Weights of a small self-supervised image encoder: norm batchnorm, widths [80, 160, 320].
Rows from block 8 of a small self-supervised image encoder, named by matrix and row number. Each number is 50 + 10 x the weight over its row's rms, rounded and kept within 0 to 99. All counts start at 0.
After each channel's rows are labels from the 100 images, of 14976, where the channel reaches its highest value: "top examples" is what is common among them. Only what is clearly more common there than usual is listed. The data: photos of arthropod specimens (BIOSCAN-5M). In brackets: how many of the 100, against the usual share in percent.
# conv: 3x3 conv, stride 2 (model.blocks.8.conv.weight, 320x160x3x3, each kernel summed), inputs 54-107

conv.37:45 38 73 35 42 48 50 61 45 52 48 48 36 46 59 58 45 35 47 44 37 73 54 43 43 52 51 54 46 41 60 51 35 52 49 45 53 51 45 44 59 48 66 43 43 52 36 40 44 35 59 54 42 54
top examples: order Hymenoptera (57 vs 20.5)

conv.114:57 45 68 38 49 58 39 47 48 46 42 69 62 53 60 55 54 32 52 48 42 68 47 48 55 44 61 38 58 32 56 55 31 57 61 60 48 52 52 62 70 47 47 61 49 52 39 42 48 58 61 45 53 47
top examples: order Hymenoptera (42 vs 20.5)

conv.5:52 54 49 47 46 75 43 47 57 50 41 50 51 69 37 49 68 42 44 49 49 48 46 43 47 51 46 43 71 45 48 45 42 47 84 75 45 50 73 45 66 43 52 49 47 55 41 43 46 47 66 43 44 34
top examples: order Coleoptera (68 vs 16.8)

conv.230:55 34 67 51 29 48 36 42 54 52 50 34 43 47 45 47 53 47 38 29 56 50 46 46 40 51 48 40 47 45 53 66 51 44 50 53 50 39 43 31 47 43 44 44 48 62 41 32 43 25 51 47 52 35
top examples: order Hymenoptera (60 vs 20.5)

conv.132:58 59 46 51 43 73 37 47 60 41 33 58 52 72 54 55 69 48 35 44 59 47 35 43 43 45 55 40 76 44 52 57 38 48 77 69 42 42 67 50 63 41 49 49 48 60 44 38 49 45 66 48 52 47
top examples: order Coleoptera (83 vs 16.8); family Coccinellidae (37 vs 1.2)

conv.48:63 44 34 42 48 53 36 49 44 53 61 47 56 42 34 43 60 35 48 40 63 48 59 50 49 66 38 47 52 44 45 34 64 78 56 51 51 43 45 53 59 57 53 36 46 60 66 51 61 47 43 53 53 40
top examples: order Coleoptera (51 vs 16.8)

conv.141:61 55 43 52 51 71 39 35 55 52 40 54 53 59 42 50 79 40 43 44 63 48 44 37 49 46 47 46 66 37 48 44 45 55 80 82 44 55 63 50 64 44 39 54 47 64 39 37 48 59 53 45 52 47
top examples: order Coleoptera (72 vs 16.8)

conv.51:52 55 56 45 61 51 30 63 50 69 50 50 49 48 46 52 48 28 55 65 56 55 63 63 51 45 51 56 46 14 57 49 49 54 51 49 57 55 53 65 51 51 31 38 49 71 51 65 27 50 54 26 43 51
top examples: order Coleoptera (49 vs 16.8)

conv.305:69 58 42 58 49 63 36 53 53 33 55 54 55 58 50 41 71 56 35 34 65 50 47 32 46 50 51 29 71 42 37 46 36 62 65 61 46 41 59 55 62 50 50 47 50 62 54 36 55 42 55 53 47 46
top examples: order Coleoptera (47 vs 16.8)

conv.263:58 54 48 52 55 48 40 52 69 57 50 69 22 55 62 51 46 44 50 58 61 43 43 63 44 43 68 59 50 30 55 60 40 40 46 49 57 50 53 25 48 51 45 60 45 56 46 31 33 36 54 41 53 75
top examples: order Coleoptera (36 vs 16.8)

conv.25:47 40 59 31 52 47 53 31 36 45 44 52 63 38 66 49 49 44 50 49 52 59 48 50 55 59 51 49 44 56 58 48 45 70 51 49 45 56 40 73 60 51 61 46 52 52 37 52 50 62 46 54 50 43
top examples: order Hymenoptera (46 vs 20.5)

conv.309:47 46 40 45 19 43 39 26 45 48 45 36 35 41 33 50 41 45 43 56 45 38 43 51 44 42 26 44 42 46 44 54 48 31 41 43 42 41 43 24 40 51 42 48 44 48 43 43 50 30 37 43 44 56
top examples: order Coleoptera (38 vs 16.8)

conv.302:48 63 44 44 57 48 33 56 37 59 45 53 48 43 50 54 40 38 48 52 56 43 48 52 49 41 52 48 38 16 61 39 41 49 42 45 52 59 50 69 48 51 33 50 40 71 48 53 20 54 44 22 43 47
top examples: order Coleoptera (37 vs 16.8)

conv.148:46 38 49 41 53 65 46 49 48 57 50 57 46 58 34 47 66 44 54 60 51 49 58 51 55 45 48 53 57 51 53 37 44 60 74 70 52 55 61 48 67 53 52 54 54 53 51 52 50 52 61 52 55 48
top examples: order Coleoptera (43 vs 16.8)

conv.90:60 46 78 39 40 55 34 57 55 52 49 53 41 55 64 54 53 37 43 35 39 73 46 40 42 45 63 49 60 32 52 61 33 49 56 53 46 41 52 35 64 45 54 45 42 58 37 31 39 26 67 46 42 46
top examples: order Hymenoptera (41 vs 20.5)

conv.269:56 57 46 57 56 75 47 62 54 43 50 59 54 73 33 43 68 53 53 58 55 42 53 45 57 44 49 51 66 50 51 40 48 53 75 76 47 55 76 59 61 53 50 53 56 57 54 51 46 49 67 44 46 41
top examples: order Coleoptera (92 vs 16.8); family Coccinellidae (41 vs 1.2)

conv.87:47 48 59 46 61 38 36 47 57 66 42 47 48 34 51 46 28 45 65 73 36 45 58 65 40 37 53 61 32 25 55 50 42 29 32 38 49 57 35 57 36 46 42 51 54 62 30 59 42 42 46 41 34 58
top examples: order Hymenoptera (43 vs 20.5)

conv.38:49 32 47 46 47 39 44 50 47 47 44 36 45 23 54 36 49 49 46 53 52 53 48 48 45 40 46 45 33 52 32 46 41 50 39 43 38 50 26 47 45 46 63 50 47 61 37 49 51 35 33 46 33 59
top examples: order Hymenoptera (46 vs 20.5)

conv.178:52 32 62 46 49 43 40 40 49 60 33 34 42 45 59 46 51 46 54 65 48 54 50 62 33 31 47 49 47 36 46 64 39 41 45 45 48 47 45 45 48 31 42 40 45 62 29 50 44 27 50 52 41 56
top examples: order Hymenoptera (57 vs 20.5)

conv.124:45 39 70 40 48 47 33 50 46 49 47 43 48 49 59 53 52 26 52 50 54 70 54 52 48 47 56 48 49 28 62 58 39 63 51 45 48 52 47 56 60 48 45 36 50 55 38 55 43 41 55 43 44 49
top examples: order Hymenoptera (46 vs 20.5)

conv.301:48 65 36 71 61 69 48 48 61 53 44 52 55 59 41 47 67 45 51 45 59 42 44 39 54 51 53 48 57 40 42 43 40 40 70 82 45 55 65 53 53 44 39 68 50 54 55 51 49 63 52 42 44 48
top examples: order Coleoptera (55 vs 16.8)

conv.17:52 55 28 43 54 54 40 57 48 64 52 45 37 53 30 38 41 44 56 46 45 30 48 59 50 45 47 63 50 53 43 35 60 32 52 47 38 54 55 49 36 54 28 41 48 52 60 23 47 52 48 55 43 39
top examples: order Coleoptera (42 vs 16.8)

conv.121:68 57 42 40 43 57 56 52 55 59 50 69 38 41 64 56 56 47 60 49 55 48 51 49 40 54 48 45 50 48 59 41 36 69 55 54 40 39 44 49 60 48 49 43 40 83 51 54 41 41 46 39 41 73
top examples: order Coleoptera (81 vs 16.8)

conv.101:54 43 47 42 46 46 34 33 19 46 41 46 61 37 66 54 52 34 49 51 56 52 45 49 50 47 36 39 46 36 49 52 48 73 49 45 45 51 39 70 58 45 50 33 44 56 38 65 43 55 41 41 47 48
top examples: order Hemiptera (35 vs 11.3)

conv.174:43 40 57 58 78 51 52 37 52 76 49 38 49 48 40 46 51 49 65 61 39 51 59 56 60 39 46 47 47 49 49 46 35 33 52 58 40 74 51 55 46 52 54 62 61 51 54 45 38 67 52 44 44 33
top examples: order Hymenoptera (43 vs 20.5)

conv.143:56 41 71 45 48 49 44 46 50 52 41 61 47 45 67 49 59 41 47 46 51 69 38 47 47 32 59 40 54 28 47 57 25 55 53 54 47 51 42 46 62 42 55 54 47 55 32 30 40 44 53 41 40 50
top examples: order Hymenoptera (46 vs 20.5)

conv.270:52 56 50 46 47 74 44 58 59 33 38 55 48 79 51 62 54 50 38 58 44 46 47 47 45 47 49 55 71 56 59 60 43 47 75 63 49 40 74 47 63 44 54 50 46 51 50 48 48 38 74 53 58 41
top examples: order Coleoptera (86 vs 16.8); family Coccinellidae (31 vs 1.2)

conv.53:63 37 62 43 36 42 39 50 56 67 52 42 32 41 65 47 42 44 43 41 51 49 48 44 40 47 53 48 42 34 52 63 38 43 41 44 47 43 36 28 45 40 66 57 48 64 40 24 40 19 48 45 43 55
top examples: order Hymenoptera (54 vs 20.5)

conv.299:47 56 45 50 71 49 42 59 47 56 60 50 42 53 37 47 37 41 60 59 31 46 43 65 60 43 60 51 45 41 40 34 50 35 45 45 52 60 58 34 41 48 74 55 56 43 68 31 43 58 50 45 59 48
top examples: order Coleoptera (82 vs 16.8); family Coccinellidae (38 vs 1.2)

conv.275:47 46 49 36 64 50 35 61 52 64 50 46 62 42 53 53 52 36 54 61 61 52 66 61 52 52 42 62 44 31 58 47 47 64 50 48 55 57 45 79 53 56 31 29 49 55 50 73 30 55 46 36 51 40
top examples: order Coleoptera (45 vs 16.8)

conv.191:46 56 64 47 58 55 78 43 53 54 52 56 57 50 67 57 51 66 40 54 43 69 55 57 58 43 65 51 55 66 68 53 48 51 54 50 50 61 55 77 57 56 45 40 60 44 45 59 53 60 62 57 58 40
top examples: order Coleoptera (43 vs 16.8)

conv.193:51 39 67 45 52 47 42 53 56 64 43 61 42 41 59 42 49 39 56 52 45 56 43 51 48 42 62 44 42 30 43 44 27 43 46 56 57 54 39 42 50 44 58 60 48 64 30 32 37 45 54 42 40 55
top examples: order Hymenoptera (57 vs 20.5)

conv.260:53 52 51 63 67 48 40 54 62 69 55 44 44 36 43 39 56 43 58 57 52 57 57 50 54 34 55 50 45 37 35 43 36 41 46 58 45 60 40 51 45 55 52 55 54 72 53 46 46 48 44 41 30 47
top examples: order Hymenoptera (51 vs 20.5)

conv.261:58 72 47 71 61 57 34 44 68 47 55 72 50 61 56 46 47 49 57 62 46 44 44 52 62 50 81 41 54 32 49 53 44 35 51 63 43 60 64 59 44 47 43 70 60 63 55 46 48 49 60 41 47 60
top examples: order Coleoptera (52 vs 16.8)

conv.154:70 54 49 54 47 63 39 30 45 56 42 58 61 59 50 50 66 46 44 46 55 48 39 40 56 48 51 38 67 41 48 54 39 53 67 70 50 55 57 53 57 52 46 60 54 74 48 27 55 54 51 54 66 53
top examples: order Coleoptera (45 vs 16.8)

conv.241:54 40 67 44 25 49 30 58 49 53 48 41 41 49 55 52 59 34 49 37 51 72 53 43 35 43 55 42 57 28 48 59 42 55 52 50 41 34 47 34 63 43 63 37 41 61 40 35 46 16 59 45 38 49
top examples: order Hymenoptera (45 vs 20.5)

conv.198:45 43 56 31 51 43 42 27 30 39 37 44 58 42 69 56 49 39 53 59 49 61 46 56 53 42 47 38 47 35 55 61 44 55 46 40 47 56 44 69 55 45 53 40 55 38 36 65 44 54 50 41 47 47
top examples: order Hymenoptera (43 vs 20.5)

conv.211:48 40 59 55 57 53 38 46 57 63 49 41 62 55 46 57 48 44 59 50 41 46 49 47 61 60 57 48 46 39 57 55 40 35 54 60 56 58 54 57 47 45 51 68 52 40 53 51 43 56 57 39 60 22
top examples: order Hymenoptera (41 vs 20.5)

conv.216:51 66 57 53 66 67 60 44 52 54 63 59 50 58 54 49 52 57 57 60 33 54 55 47 68 48 60 53 59 67 61 47 33 48 62 62 39 65 64 67 58 64 50 61 67 56 48 50 58 63 69 61 46 38
top examples: order Coleoptera (68 vs 16.8)

conv.242:55 52 57 37 60 50 35 61 46 59 47 51 72 44 58 54 50 37 48 62 55 59 64 56 55 54 50 52 47 36 57 53 50 62 49 49 53 54 46 87 54 57 29 25 49 62 48 81 34 59 51 39 56 49
top examples: order Coleoptera (47 vs 16.8)

conv.273:40 46 51 59 49 53 47 46 48 52 49 34 36 47 32 44 64 43 49 46 52 56 53 42 47 44 43 44 49 55 40 42 44 41 59 63 36 54 54 31 51 46 45 50 50 42 42 45 46 45 52 42 32 32
top examples: order Hymenoptera (43 vs 20.5)

conv.61:57 44 57 54 72 42 44 53 83 69 55 47 49 45 50 36 44 58 57 55 48 42 54 55 54 50 75 57 43 43 45 60 46 32 40 46 58 64 42 51 38 47 41 55 70 59 53 41 46 48 50 43 41 47
top examples: order Hymenoptera (49 vs 20.5)

conv.152:63 48 76 41 55 53 40 47 63 67 46 63 56 51 65 42 47 43 61 53 39 57 42 52 54 52 65 43 53 40 44 54 28 41 52 55 55 56 46 54 55 46 59 66 55 62 37 34 47 56 59 47 44 55
top examples: order Hymenoptera (49 vs 20.5)

conv.313:43 48 60 58 52 43 46 33 63 55 42 51 26 57 50 53 42 59 46 52 51 49 44 58 46 31 61 52 47 41 54 67 37 27 43 47 46 50 51 28 41 45 47 57 46 40 36 35 37 34 54 38 46 47
top examples: order Coleoptera (39 vs 16.8)

conv.266:48 53 36 46 54 45 43 38 31 45 37 57 70 41 55 45 50 36 57 59 55 41 52 53 50 54 37 53 40 41 43 44 56 69 47 48 49 50 46 76 50 45 51 41 42 54 45 91 45 61 42 48 52 62
top examples: class Arachnida (33 vs 4); order Trombidiformes (26 vs 1.4)

conv.46:53 41 56 64 52 43 44 40 55 49 35 52 45 35 55 47 54 48 38 38 68 54 43 39 41 36 51 47 41 39 47 57 31 43 45 55 56 50 34 48 44 42 44 66 33 69 36 32 29 49 39 38 45 53
top examples: order Hymenoptera (42 vs 20.5)

conv.21:55 52 42 75 63 45 51 33 52 53 39 58 49 41 49 46 48 54 53 52 62 35 40 56 51 23 54 41 41 41 45 49 36 43 44 57 53 54 41 53 38 46 55 78 45 56 49 48 42 63 36 47 51 37
top examples: order Hymenoptera (45 vs 20.5)

conv.9:63 64 45 49 50 78 44 46 53 39 35 62 55 75 51 55 63 50 38 46 52 47 35 43 49 50 50 41 77 48 53 54 42 51 80 69 46 50 72 55 65 42 47 53 47 60 42 42 49 57 66 49 53 48
top examples: order Coleoptera (88 vs 16.8); family Coccinellidae (30 vs 1.2)

conv.238:49 58 47 50 42 76 42 47 53 44 32 48 51 67 41 54 54 38 40 53 50 42 45 55 40 53 36 51 64 48 51 52 48 45 77 67 46 40 66 47 60 39 45 51 36 50 47 53 43 52 58 52 54 39
top examples: order Coleoptera (88 vs 16.8)

conv.221:72 48 46 42 46 53 36 51 55 73 58 52 55 40 70 53 70 48 63 49 68 58 63 48 51 47 57 41 58 44 46 54 40 76 56 53 44 43 43 57 62 56 55 36 57 78 56 51 60 43 46 54 40 68
top examples: order Coleoptera (37 vs 16.8)

conv.220:52 47 63 28 48 52 47 40 44 43 47 56 46 43 65 60 50 28 52 48 44 68 56 53 50 48 53 47 53 42 67 56 33 59 53 48 50 55 44 58 63 51 51 43 54 56 34 43 52 52 51 53 44 43
top examples: order Hymenoptera (42 vs 20.5)

conv.164:44 40 65 41 50 43 55 41 55 49 49 33 41 50 58 58 34 61 49 50 33 51 43 55 52 52 58 60 45 51 63 63 34 35 41 38 53 55 46 46 41 45 58 52 46 43 35 30 39 43 55 50 56 29
top examples: order Hymenoptera (48 vs 20.5)

conv.196:47 31 63 47 37 42 42 35 57 63 41 30 50 45 44 48 51 49 52 49 54 44 53 60 42 39 54 48 45 42 54 61 47 41 45 48 45 40 42 48 44 47 46 44 44 63 42 46 42 29 48 48 48 39
top examples: order Hymenoptera (50 vs 20.5)

conv.134:61 46 60 53 74 46 42 47 73 71 47 55 50 45 53 43 45 51 64 54 41 46 49 50 54 44 75 46 42 41 52 51 32 29 43 54 45 68 42 57 43 47 54 65 67 61 45 38 45 56 52 43 41 40
top examples: order Hymenoptera (53 vs 20.5)

conv.307:39 36 67 28 54 48 51 50 41 58 45 53 52 54 42 45 48 40 62 49 40 60 53 53 63 50 50 53 49 44 57 48 45 55 52 47 42 61 53 67 60 56 59 49 53 45 39 58 42 60 59 47 46 43
top examples: order Hymenoptera (53 vs 20.5)

conv.308:30 47 54 50 36 45 58 63 51 46 48 48 39 46 54 48 43 46 39 23 43 63 45 37 47 49 62 49 42 49 51 48 36 31 45 47 47 45 48 45 44 45 48 52 39 51 36 59 33 38 52 32 36 49
top examples: order Hymenoptera (48 vs 20.5)

conv.226:49 54 58 39 69 55 36 63 54 55 55 51 58 51 48 48 47 36 53 69 42 58 77 56 57 47 52 62 52 47 54 47 48 55 53 49 50 57 52 71 54 58 34 41 55 43 60 66 52 61 57 53 54 45
top examples: order Coleoptera (44 vs 16.8)

conv.232:58 50 44 50 38 48 53 46 49 47 39 74 39 45 79 51 57 44 60 62 65 49 31 61 33 41 53 49 49 37 48 59 41 67 50 52 44 38 42 46 60 43 50 62 30 59 45 54 45 48 46 50 46 76
top examples: order Hemiptera (33 vs 11.3)

conv.16:61 68 48 57 60 73 45 44 68 37 38 58 59 68 53 54 51 47 42 63 47 36 48 60 47 54 53 60 63 51 56 59 43 46 66 66 55 47 65 57 52 37 47 62 56 57 47 53 54 47 64 51 58 43
top examples: order Coleoptera (93 vs 16.8); family Coccinellidae (38 vs 1.2)

conv.115:42 43 54 50 32 44 37 64 68 49 52 48 36 55 53 38 39 45 55 27 51 37 31 49 47 56 65 46 48 43 49 63 55 24 42 43 53 42 49 38 38 54 48 43 36 37 55 26 35 36 51 46 53 35
top examples: order Hymenoptera (55 vs 20.5)

conv.227:37 47 40 60 61 48 53 59 54 57 49 41 43 42 50 43 51 42 44 39 54 51 47 57 57 43 52 53 44 41 38 44 37 29 50 55 45 60 46 46 46 48 40 50 53 48 49 44 35 47 48 25 28 49
top examples: order Hymenoptera (41 vs 20.5)