Rows from block 6 of a small self-supervised image encoder, named by matrix and row number. Each number is 128 + 32 x the weight over its row's rms, rounded and kept within 0 to 255. All counts start at 0. After the name is the row's rms in percent of the matrix's.
After each channel's rows are labels from the 100 images, of 14976, where the channel reaches its highest value: "top examples" is what is common among them. Only what is clearly more common there than usual is listed. The data: photos of arthropod specimens (BIOSCAN-5M).
# conv: 3x3 conv (model.blocks.6.conv.weight, 160x160x3x3, each kernel summed), inputs 0-79

conv.155 110 [164 177 128 104 146 255 123 118 131 101 211 115 116 112 115 139 139 158 115 102  99 140 158 117 130 154 117 164 147 163 150 129 194 107 131 141 107 135 152 138 139  93 131 185 100  96 152 103  99  99 101 166 162  96 127  94 111 157 165  78 128 121 176 144 112 109 155 109 160 161  87 101 134  95 118 107  93 120 138 179]
top examples: order Hymenoptera

conv.12 120 [153 165 114 144 132 180 193 152 114 130 149 164 126 152 128 138 116 167 170 122  76 177 122 104 161 168 145 125  98 140 176 143 114 100 159 204 139 159 129 174 133 110 144 151 135 114 129  68 170 145 106 129 118 144 195 166 149 107 158  92 137 187  82 167 108 118 127 173 187 169 150 126 165 128 175 185 107 104 132 174]
top examples: order Diptera

conv.37 117 [112 122  99 118  86 174 154 174 131 101 173 147  88 197  99 140 125 131 154 117 103 171 140  95 121 120 134 102 114 230 102 104 143  95 136 160 134 110 139 123 135 137  98 112 135  89  98  83 133 127  94 148 120  94 139 130  66 114 171  40 103 154 156 175 118 129  73 140 145 136  95  85  84 152 155  78  53 110  97 132]
top examples: order Hymenoptera

conv.89 101 [149 153 129 112 117 125 114 118 116 218 128 151 153 111 114 130 133 151 127 156 111 120 112 165 108 155 136 108 139  94 153 152 134 140 136 131 117 130 111 150 122  98 159 125 101 128 167 142 143 153 157  82 154 107 152 128 132 178 124 119  97 136 128 130 114  92 154 122 133 131 129 205 123  79 121 196 163 132 175 156]
top examples: order Coleoptera

conv.55 086 [135 117 121 184 122 173 108  93 146  80 171 112  92 126 137 109 128  91  42  98 139 140 189  83 119 135 112 106  62 150 107 156 146 100 159 121 127  95 112 129 161 112 132 151  85 178  91 136 113  85  79 140  86 160 124 105 154  79 174 122 156 123 115  42 152 144  95 102  90 115 121  72 194 122 106  99 104 122 137 109]
top examples: order Hymenoptera

conv.87 108 [102 154 125 143 105 144 122 121 118  84 151 133  99  94 149 132  56  52 156 109 104 123 122 130 158 159  97 115  51 121 110 148 103  90 122 114 100 120 149 147 124 102 113 144 134 118  10  93 119  98 106 150  76 117 138 121 101  38 162 128 150 121 152 140 172 150 187 113 147 151 121  86 120 148 129 112  50  91 213  99]
top examples: order Hymenoptera

conv.112 098 [ 96 157 118  82 157 167 133 174  60 126 143  83 141 123  65 151 155  95 133  85 112  99 167 145 115 142 109 172 152  90 114  98 157 153 114  99 125 131 119 147 130 147 142 169 129 123 121 111  86 114 120 149 167 127 112  85 118 129 114 133 120  80 133 116  88 110 179 119 173 159  97 161 131  77 116 185  98 166 196  83]
top examples: order Hymenoptera

conv.41 093 [161 157 128 118 129 133 117 113 135 237 102 182 131  90 175 143  99 153 118 161 134 115 103 138  99 145 143 137 113  96 159 165 137 135 113 166 152 149 111 140 116  91 152 104  94 147 149 103 175 143 185  94 125  57 150 163 155 142  96 135 114 185 139 115 147 134 202 124 122 123 140 142 153 108 133 138 134 122 139 165]
top examples: order Coleoptera

conv.5 102 [196 119  87 133  88 106  77 107 123 122 117 101 126 119 160 114  93 153  48 135  74 123 113 140 108 109 141  87  94 156 122 135  74 112 144 116 126  57 110 109  92 116 156 136  89 137 148  84 137  85 133  82  76  92 111 117 155 120 126  87 135 130  90  19 137 177  63  79 145 119 109  79 120 135  83 177 120 105 108 162]
top examples: order Hymenoptera

conv.57 088 [153 148 123 179  87 152 105  91 137 103 147 103 114 165 141 164 147 119 124 108 140  84 168  85 121 115 141  89  94 107 123  95 156 113 132  82  97  94 140 112 124 110 138 145 107 112 156 121  82 112 120 151  97 192 100  87 138 109 138 126 106  79 147 156 101 159  61 111 138 136  76 105 153 125  97 103 155 116  33 124]
top examples: order Hymenoptera

conv.141 138 [150 156 101  81 118 136 131 124  79  66  83 155  85  95 142 145  85 160  99 141  96 128 181 168 131 168  51 126 121 117 115 151  67  75 110 150 118 106 185 160 111  72  90 133  79  97 154  72 135 126 112  70  75 104 156 135  82 218 104 134 133 146  96  83  95  75 133 129 157 158 131  88  98 103 139 182 158  94 135 145]
top examples: order Coleoptera; family Coccinellidae

conv.59 096 [ 96 161 174  72 206 128 179  88 115  79 108 164 133  84  93 153 177 133 118 132 112 128 130 132 176 154 105  84 135 143 184 138 156 117  83 174 153 182 192 174 131 101  99  88 118 124 100 123 150 171  94  97 134 102 170 160 127 105 113 140  88 154 183  93  98 116 159 181 171 172 160 116 173 118 170  95  96 110 142 121]
top examples: order Coleoptera

conv.132 145 [161 218 134 109 152 233 173 156 144  94 149 124 110 117 128  87 107 170 150  94 131 143 166 113 117 190 115 156 100 128 132 128 177 113 135 162 120 139 117 180 155  97 143 175 135 127 154  85 120 103 106 169 133 165 145 126 101 151 173 101 137 129  96 147  81 148 164 137 255 220 101  99 155 132 157 160 125 102 178 136]
top examples: order Hymenoptera

conv.85 103 [162 141 143  70 151 130 154 127 126 121 109 127 139  65 123  57 101  85 212 138 116  99 126 149 109 110 207 184  76 114 155 110 143 123 125 103 171 115  64 121 157 149 141 117 140 151 120 138 116 174 140 123  82 107 114 128 185  83 120 150 118 113  67 191 174 134 172 155 156 125 123 113 157 128 144  85 145 144 127 127]
top examples: order Coleoptera

conv.92 098 [165 171  91 138  79 178 105 124 186  65 194 118 119 108 117 150 176 145 111  85 127  92 134 149 140 154 120 127 162 145 111 126 194  97 121 117 141  94 114 141 118  97 128 129 109 144 154 145  96  96 112 164 129 136 121  78  83 157 157  79 104 120 149 157 121 107 148  99 144 155  97  43 120 112 114  61 120 126 121 144]
top examples: order Hymenoptera; class Arachnida

conv.71 093 [103 156 162 146  87 128 105  99 121 101 145 127  96 117 126 122  74  33 115 100 125 121 173  88  87 147  72  97  87 113 170 137 180  72 110 106 158  92 142 137 144 105  99 109 121  95  24 127 125 103  99 117  99 123 135 136  92  20 129 109 110 121 120 153 173 156 154 112 124 152 109  89 160 148 110  91  76  71 158 142]
top examples: order Hymenoptera

conv.91 112 [121 122 116 122 142  45  90 176 107 134  51 122 134  95 130 147  77 148 131 104 134  76 122  84 178 116 123 161 103 140 127 126  45 122 123 118 114 135  96 130 147 101 133 133 141 199 113  62 121  78 146 113 113  78 118 114 128  90 117 143 142 114  95  54 201 161 168  86 123 116 105 105 120  92  94 213  94 139 175 115]
top examples: order Hymenoptera

conv.3 114 [111 170  99 155 116 183 184 130 117 106 143 138  88 138 121 137  98 131 166 107 103 216 137  95 152 172 130 123 114 119 152 141 136  80 140 179 153 152 125 173 142 124 113 145 150  90 114  90 144 108  93 147  99 152 173 153 131 105 133  92 140 163 115 167 106 130 154 155 187 180 120 105 149 152 182 171 100  89 148 134]
top examples: order Hymenoptera

conv.94 079 [120 129 105 107 137 159 143 156 128 143 139 108 146 122  45 131 152 114 130 115  66 129  79  92 212  92 111 114  79  82 199 131 144 117 106 121 127 199  97 108 158  27 126 125 137 118 112  95 102 133 131 121 138  97  81 107 153  95 121  10 104  86 144 127 129 138 115 119 143 112 112 151 127  43 138 117  87 132 127 117]
top examples: order Hymenoptera

conv.118 092 [ 54 147 112 107 111 153 171 141 120 109 151 150  59 112 129 148 109 135 132 120 108 202 122  68 147 177  86 116 123 132 119 162 138 102 118 159  95 139 153 153 124 131  86 153 136 117  77  99 146 100  81 145 133 152 159 149  54 111 138  37 158 160 132 120  94 156 104 151 161 159  74 105 130 169 175 133  43  98 165  88]
top examples: order Hymenoptera

conv.23 101 [117 123 136 113  58 136 143 171 109  72 140  90  87 174 116 177 137  91  98  94 109 133 130 104 157 107 106 139  89 201  74 113  94  76 143 141  94 142 188 118 143 124 110 104 129 148  78  92 132  94  90 114  72 120 103 119  73  70 195 156 118 116 206 102 113 119 169 129 140 130 151  40 103 120 123 129  92 116 172  92]
top examples: order Hymenoptera

conv.76 092 [136 166 125 114 107 185 131 123  87  80 163 129  81  90 161  92  76 148 123 102 105 155 162 114 111 165 129 175  58 126  92 152 138  77 137 153 105  82 125 162 156  88 121 152 114 123 122  77 122 107  89 131  82 151 157 124 103 123 156  80 128 133 104 107 123 148 174 122 140 151 108  72 111 118 133 153  68 116 166 145]
top examples: order Hymenoptera

conv.49 106 [137 165 120 152 120 165 178 153 130 146 149 206 106 171 122 146 118 183 164 174  96 122 116 118 147 174 172  94 118 118 193 150 135 101 156 195 111 140 136 184 117 143 119 155 158 112 125  81 157 182 111 145 124 127 211 160 130 127 142 116 159 181  72 171 119 145 123 172 173 165 132 121 154 152 164 139  98 106 125 181]
top examples: order Coleoptera

conv.143 096 [126 148 122 106  12 150 131  92 175  72 146 121  83 130 158 145 100  67 118 108  95 112 162  80 128 145 112  94  88 114 102 135 129  86 120 118  98 128 140 140  89 105  93 153 145 130  89 145 112 107  60 155  55 150 117 111  85  91 134  80 109 103 105 147 114 168 155 123 145 143  99  31 112 118 131  96 111 131 106  97]
top examples: order Coleoptera

conv.95 100 [139 131 111 106  67 170 116 104 133  97 187 126 119 121  93  97 114  99 157 118 110 131 145 134 118 122 143  89 140 148  69 131 165  91 129  97 121  75  90 124 117 107 143 121 128 150 107 129 115 126 132 156 113 100 120  91  89 132 197  53 115 126 143 166 133 124 134 116 134 149  84  61  80 118 125  63 121 104 156 114]
top examples: order Hymenoptera

conv.6 074 [103 127 123  87  90 103 111 135 124 157 117 139  93 125  73 157 121 124 118 104  75 123 114 122 113 140 127 140 123  98 135 140 138 139 119 141 115 119 134 129 113  42  95  63 187 125  72 139 133 123  84  72 103 108 132 135  87  78 103  82 107 119 115 116 147 203 172 110 118 114 112 103  93   0 123 139 106 140 157 119]
top examples: order Coleoptera

conv.137 099 [102 108 108 112 133  70 102 146  89  98  95  87 125 129  80 135 100  94 117 103 137 113 163  91 175 124 118 139 122 118 109  78  56 100 105 113 141 136  95 113 119 149 114 152 152 149 111  99  86  76 117 163 132 106 104  90 126  95 102  99 115  94 123  88 133 152 124  90  93  94 103 107  99 120  95 197  97 144 165  77]
top examples: order Hymenoptera

conv.103 083 [153 115 131  92  77 125 110  74 120  98 121 126 120  98 150 112 100  72 130 131 144  88 180 138 170 122 145 112 182 158  97 123 117 107 123 124  67  94  63 118 123 103 148 135 113 136 166  92 113 127 118 163 121  86 117 118  86 204 141 106 102 118 127  80 152 124 106 118 100 118 128  72  91 129 103  77 136 114 155 142]
top examples: order Coleoptera

conv.97 086 [119 130  89  99 141 121 114 128 168  97 123  55 140 133 160 150 146 146  95  35  71 129 128  80 139 104 122  80 115 158 100  96 123 134 143 126  96 117 131 106  91  82 119 132 116 120 120 112  82  77 126  84 152  66  81  79  83  85 109  82 142  51 111  82 107 145 111  84 125 110  82 121 125  61  96 160  62 161 144  85]
top examples: order Hymenoptera

conv.50 113 [102 112 120 201 127 114 124  39 144  90 132 136  84 131 110 104 108 122 136 131 180 149 157 113 104 128 125  60 120  89 135 108 138  86  77 147 158 125 102 114 156 101  95 124 111  76 147 155 140 127  93 137 116 194 123 140 112 144 125 115 119 141 120 157 137  97  34 132 104 118 149 115 119 139 135  67 148  21  66 100]
top examples: order Hymenoptera

conv.96 109 [108 173 102 120 121 200 134 103 158  87 182 150  99 111 112 138 127 136 130 107  99 110 152 117 138 167 113 108 120 157  95 141 190  95  92 149 117 127 111 152 147 119 111 152 131 134 116  82 117 109 114 161 145 113 143 108  53 138 175  73 125 147 158 162 115 148 122 110 177 171  77  79 128 125 149  83  53  97 154 121]
top examples: order Hymenoptera

conv.28 095 [127 155 118 136 110 140 128  65 118  71 111 134  87  71 108 145  25  80 141 135 117 141 175 120 160 130 119  98  38 112 129 135 102  61  75 117 158  99  92 139 135  89  78  96 112  71  65  88 128 130 130 111  80 109 139 144 131  77 110  89  97 135 124 123 150 112 111 134 178 160 114 114 103 106 140 173  74  59 146 145]
top examples: order Coleoptera; family Coccinellidae

conv.133 126 [108 171 104 142 117 177 181 134 108 109 142 144 111 139 103 142 126 137 158  99 103 216 136  77 137 180 107 114 106 130 137 147 130  98 150 190 142 148 141 176 136 121 122 150 138 115 109  98 146 100  85 144 111 164 174 149 107 111 146  79 154 164 117 172  91 133 130 144 191 185 107 103 144 141 186 186 101 105 159 121]
top examples: order Hymenoptera

conv.34 124 [122 192 101 115 121 201 169 154 120 111 156 122 117 146 102 117 123 133 156  83 106 166 153  71 138 185  98 116  71 131 109 130 149 107 160 174 131 154 139 176 155 120 138 176 151 108 111  80 120  92  94 153 115 162 150 118  94 113 161  88 177 139 113 173  72 145 137 124 216 199  93 102 136 136 159 191 100 111 170 100]
top examples: order Hymenoptera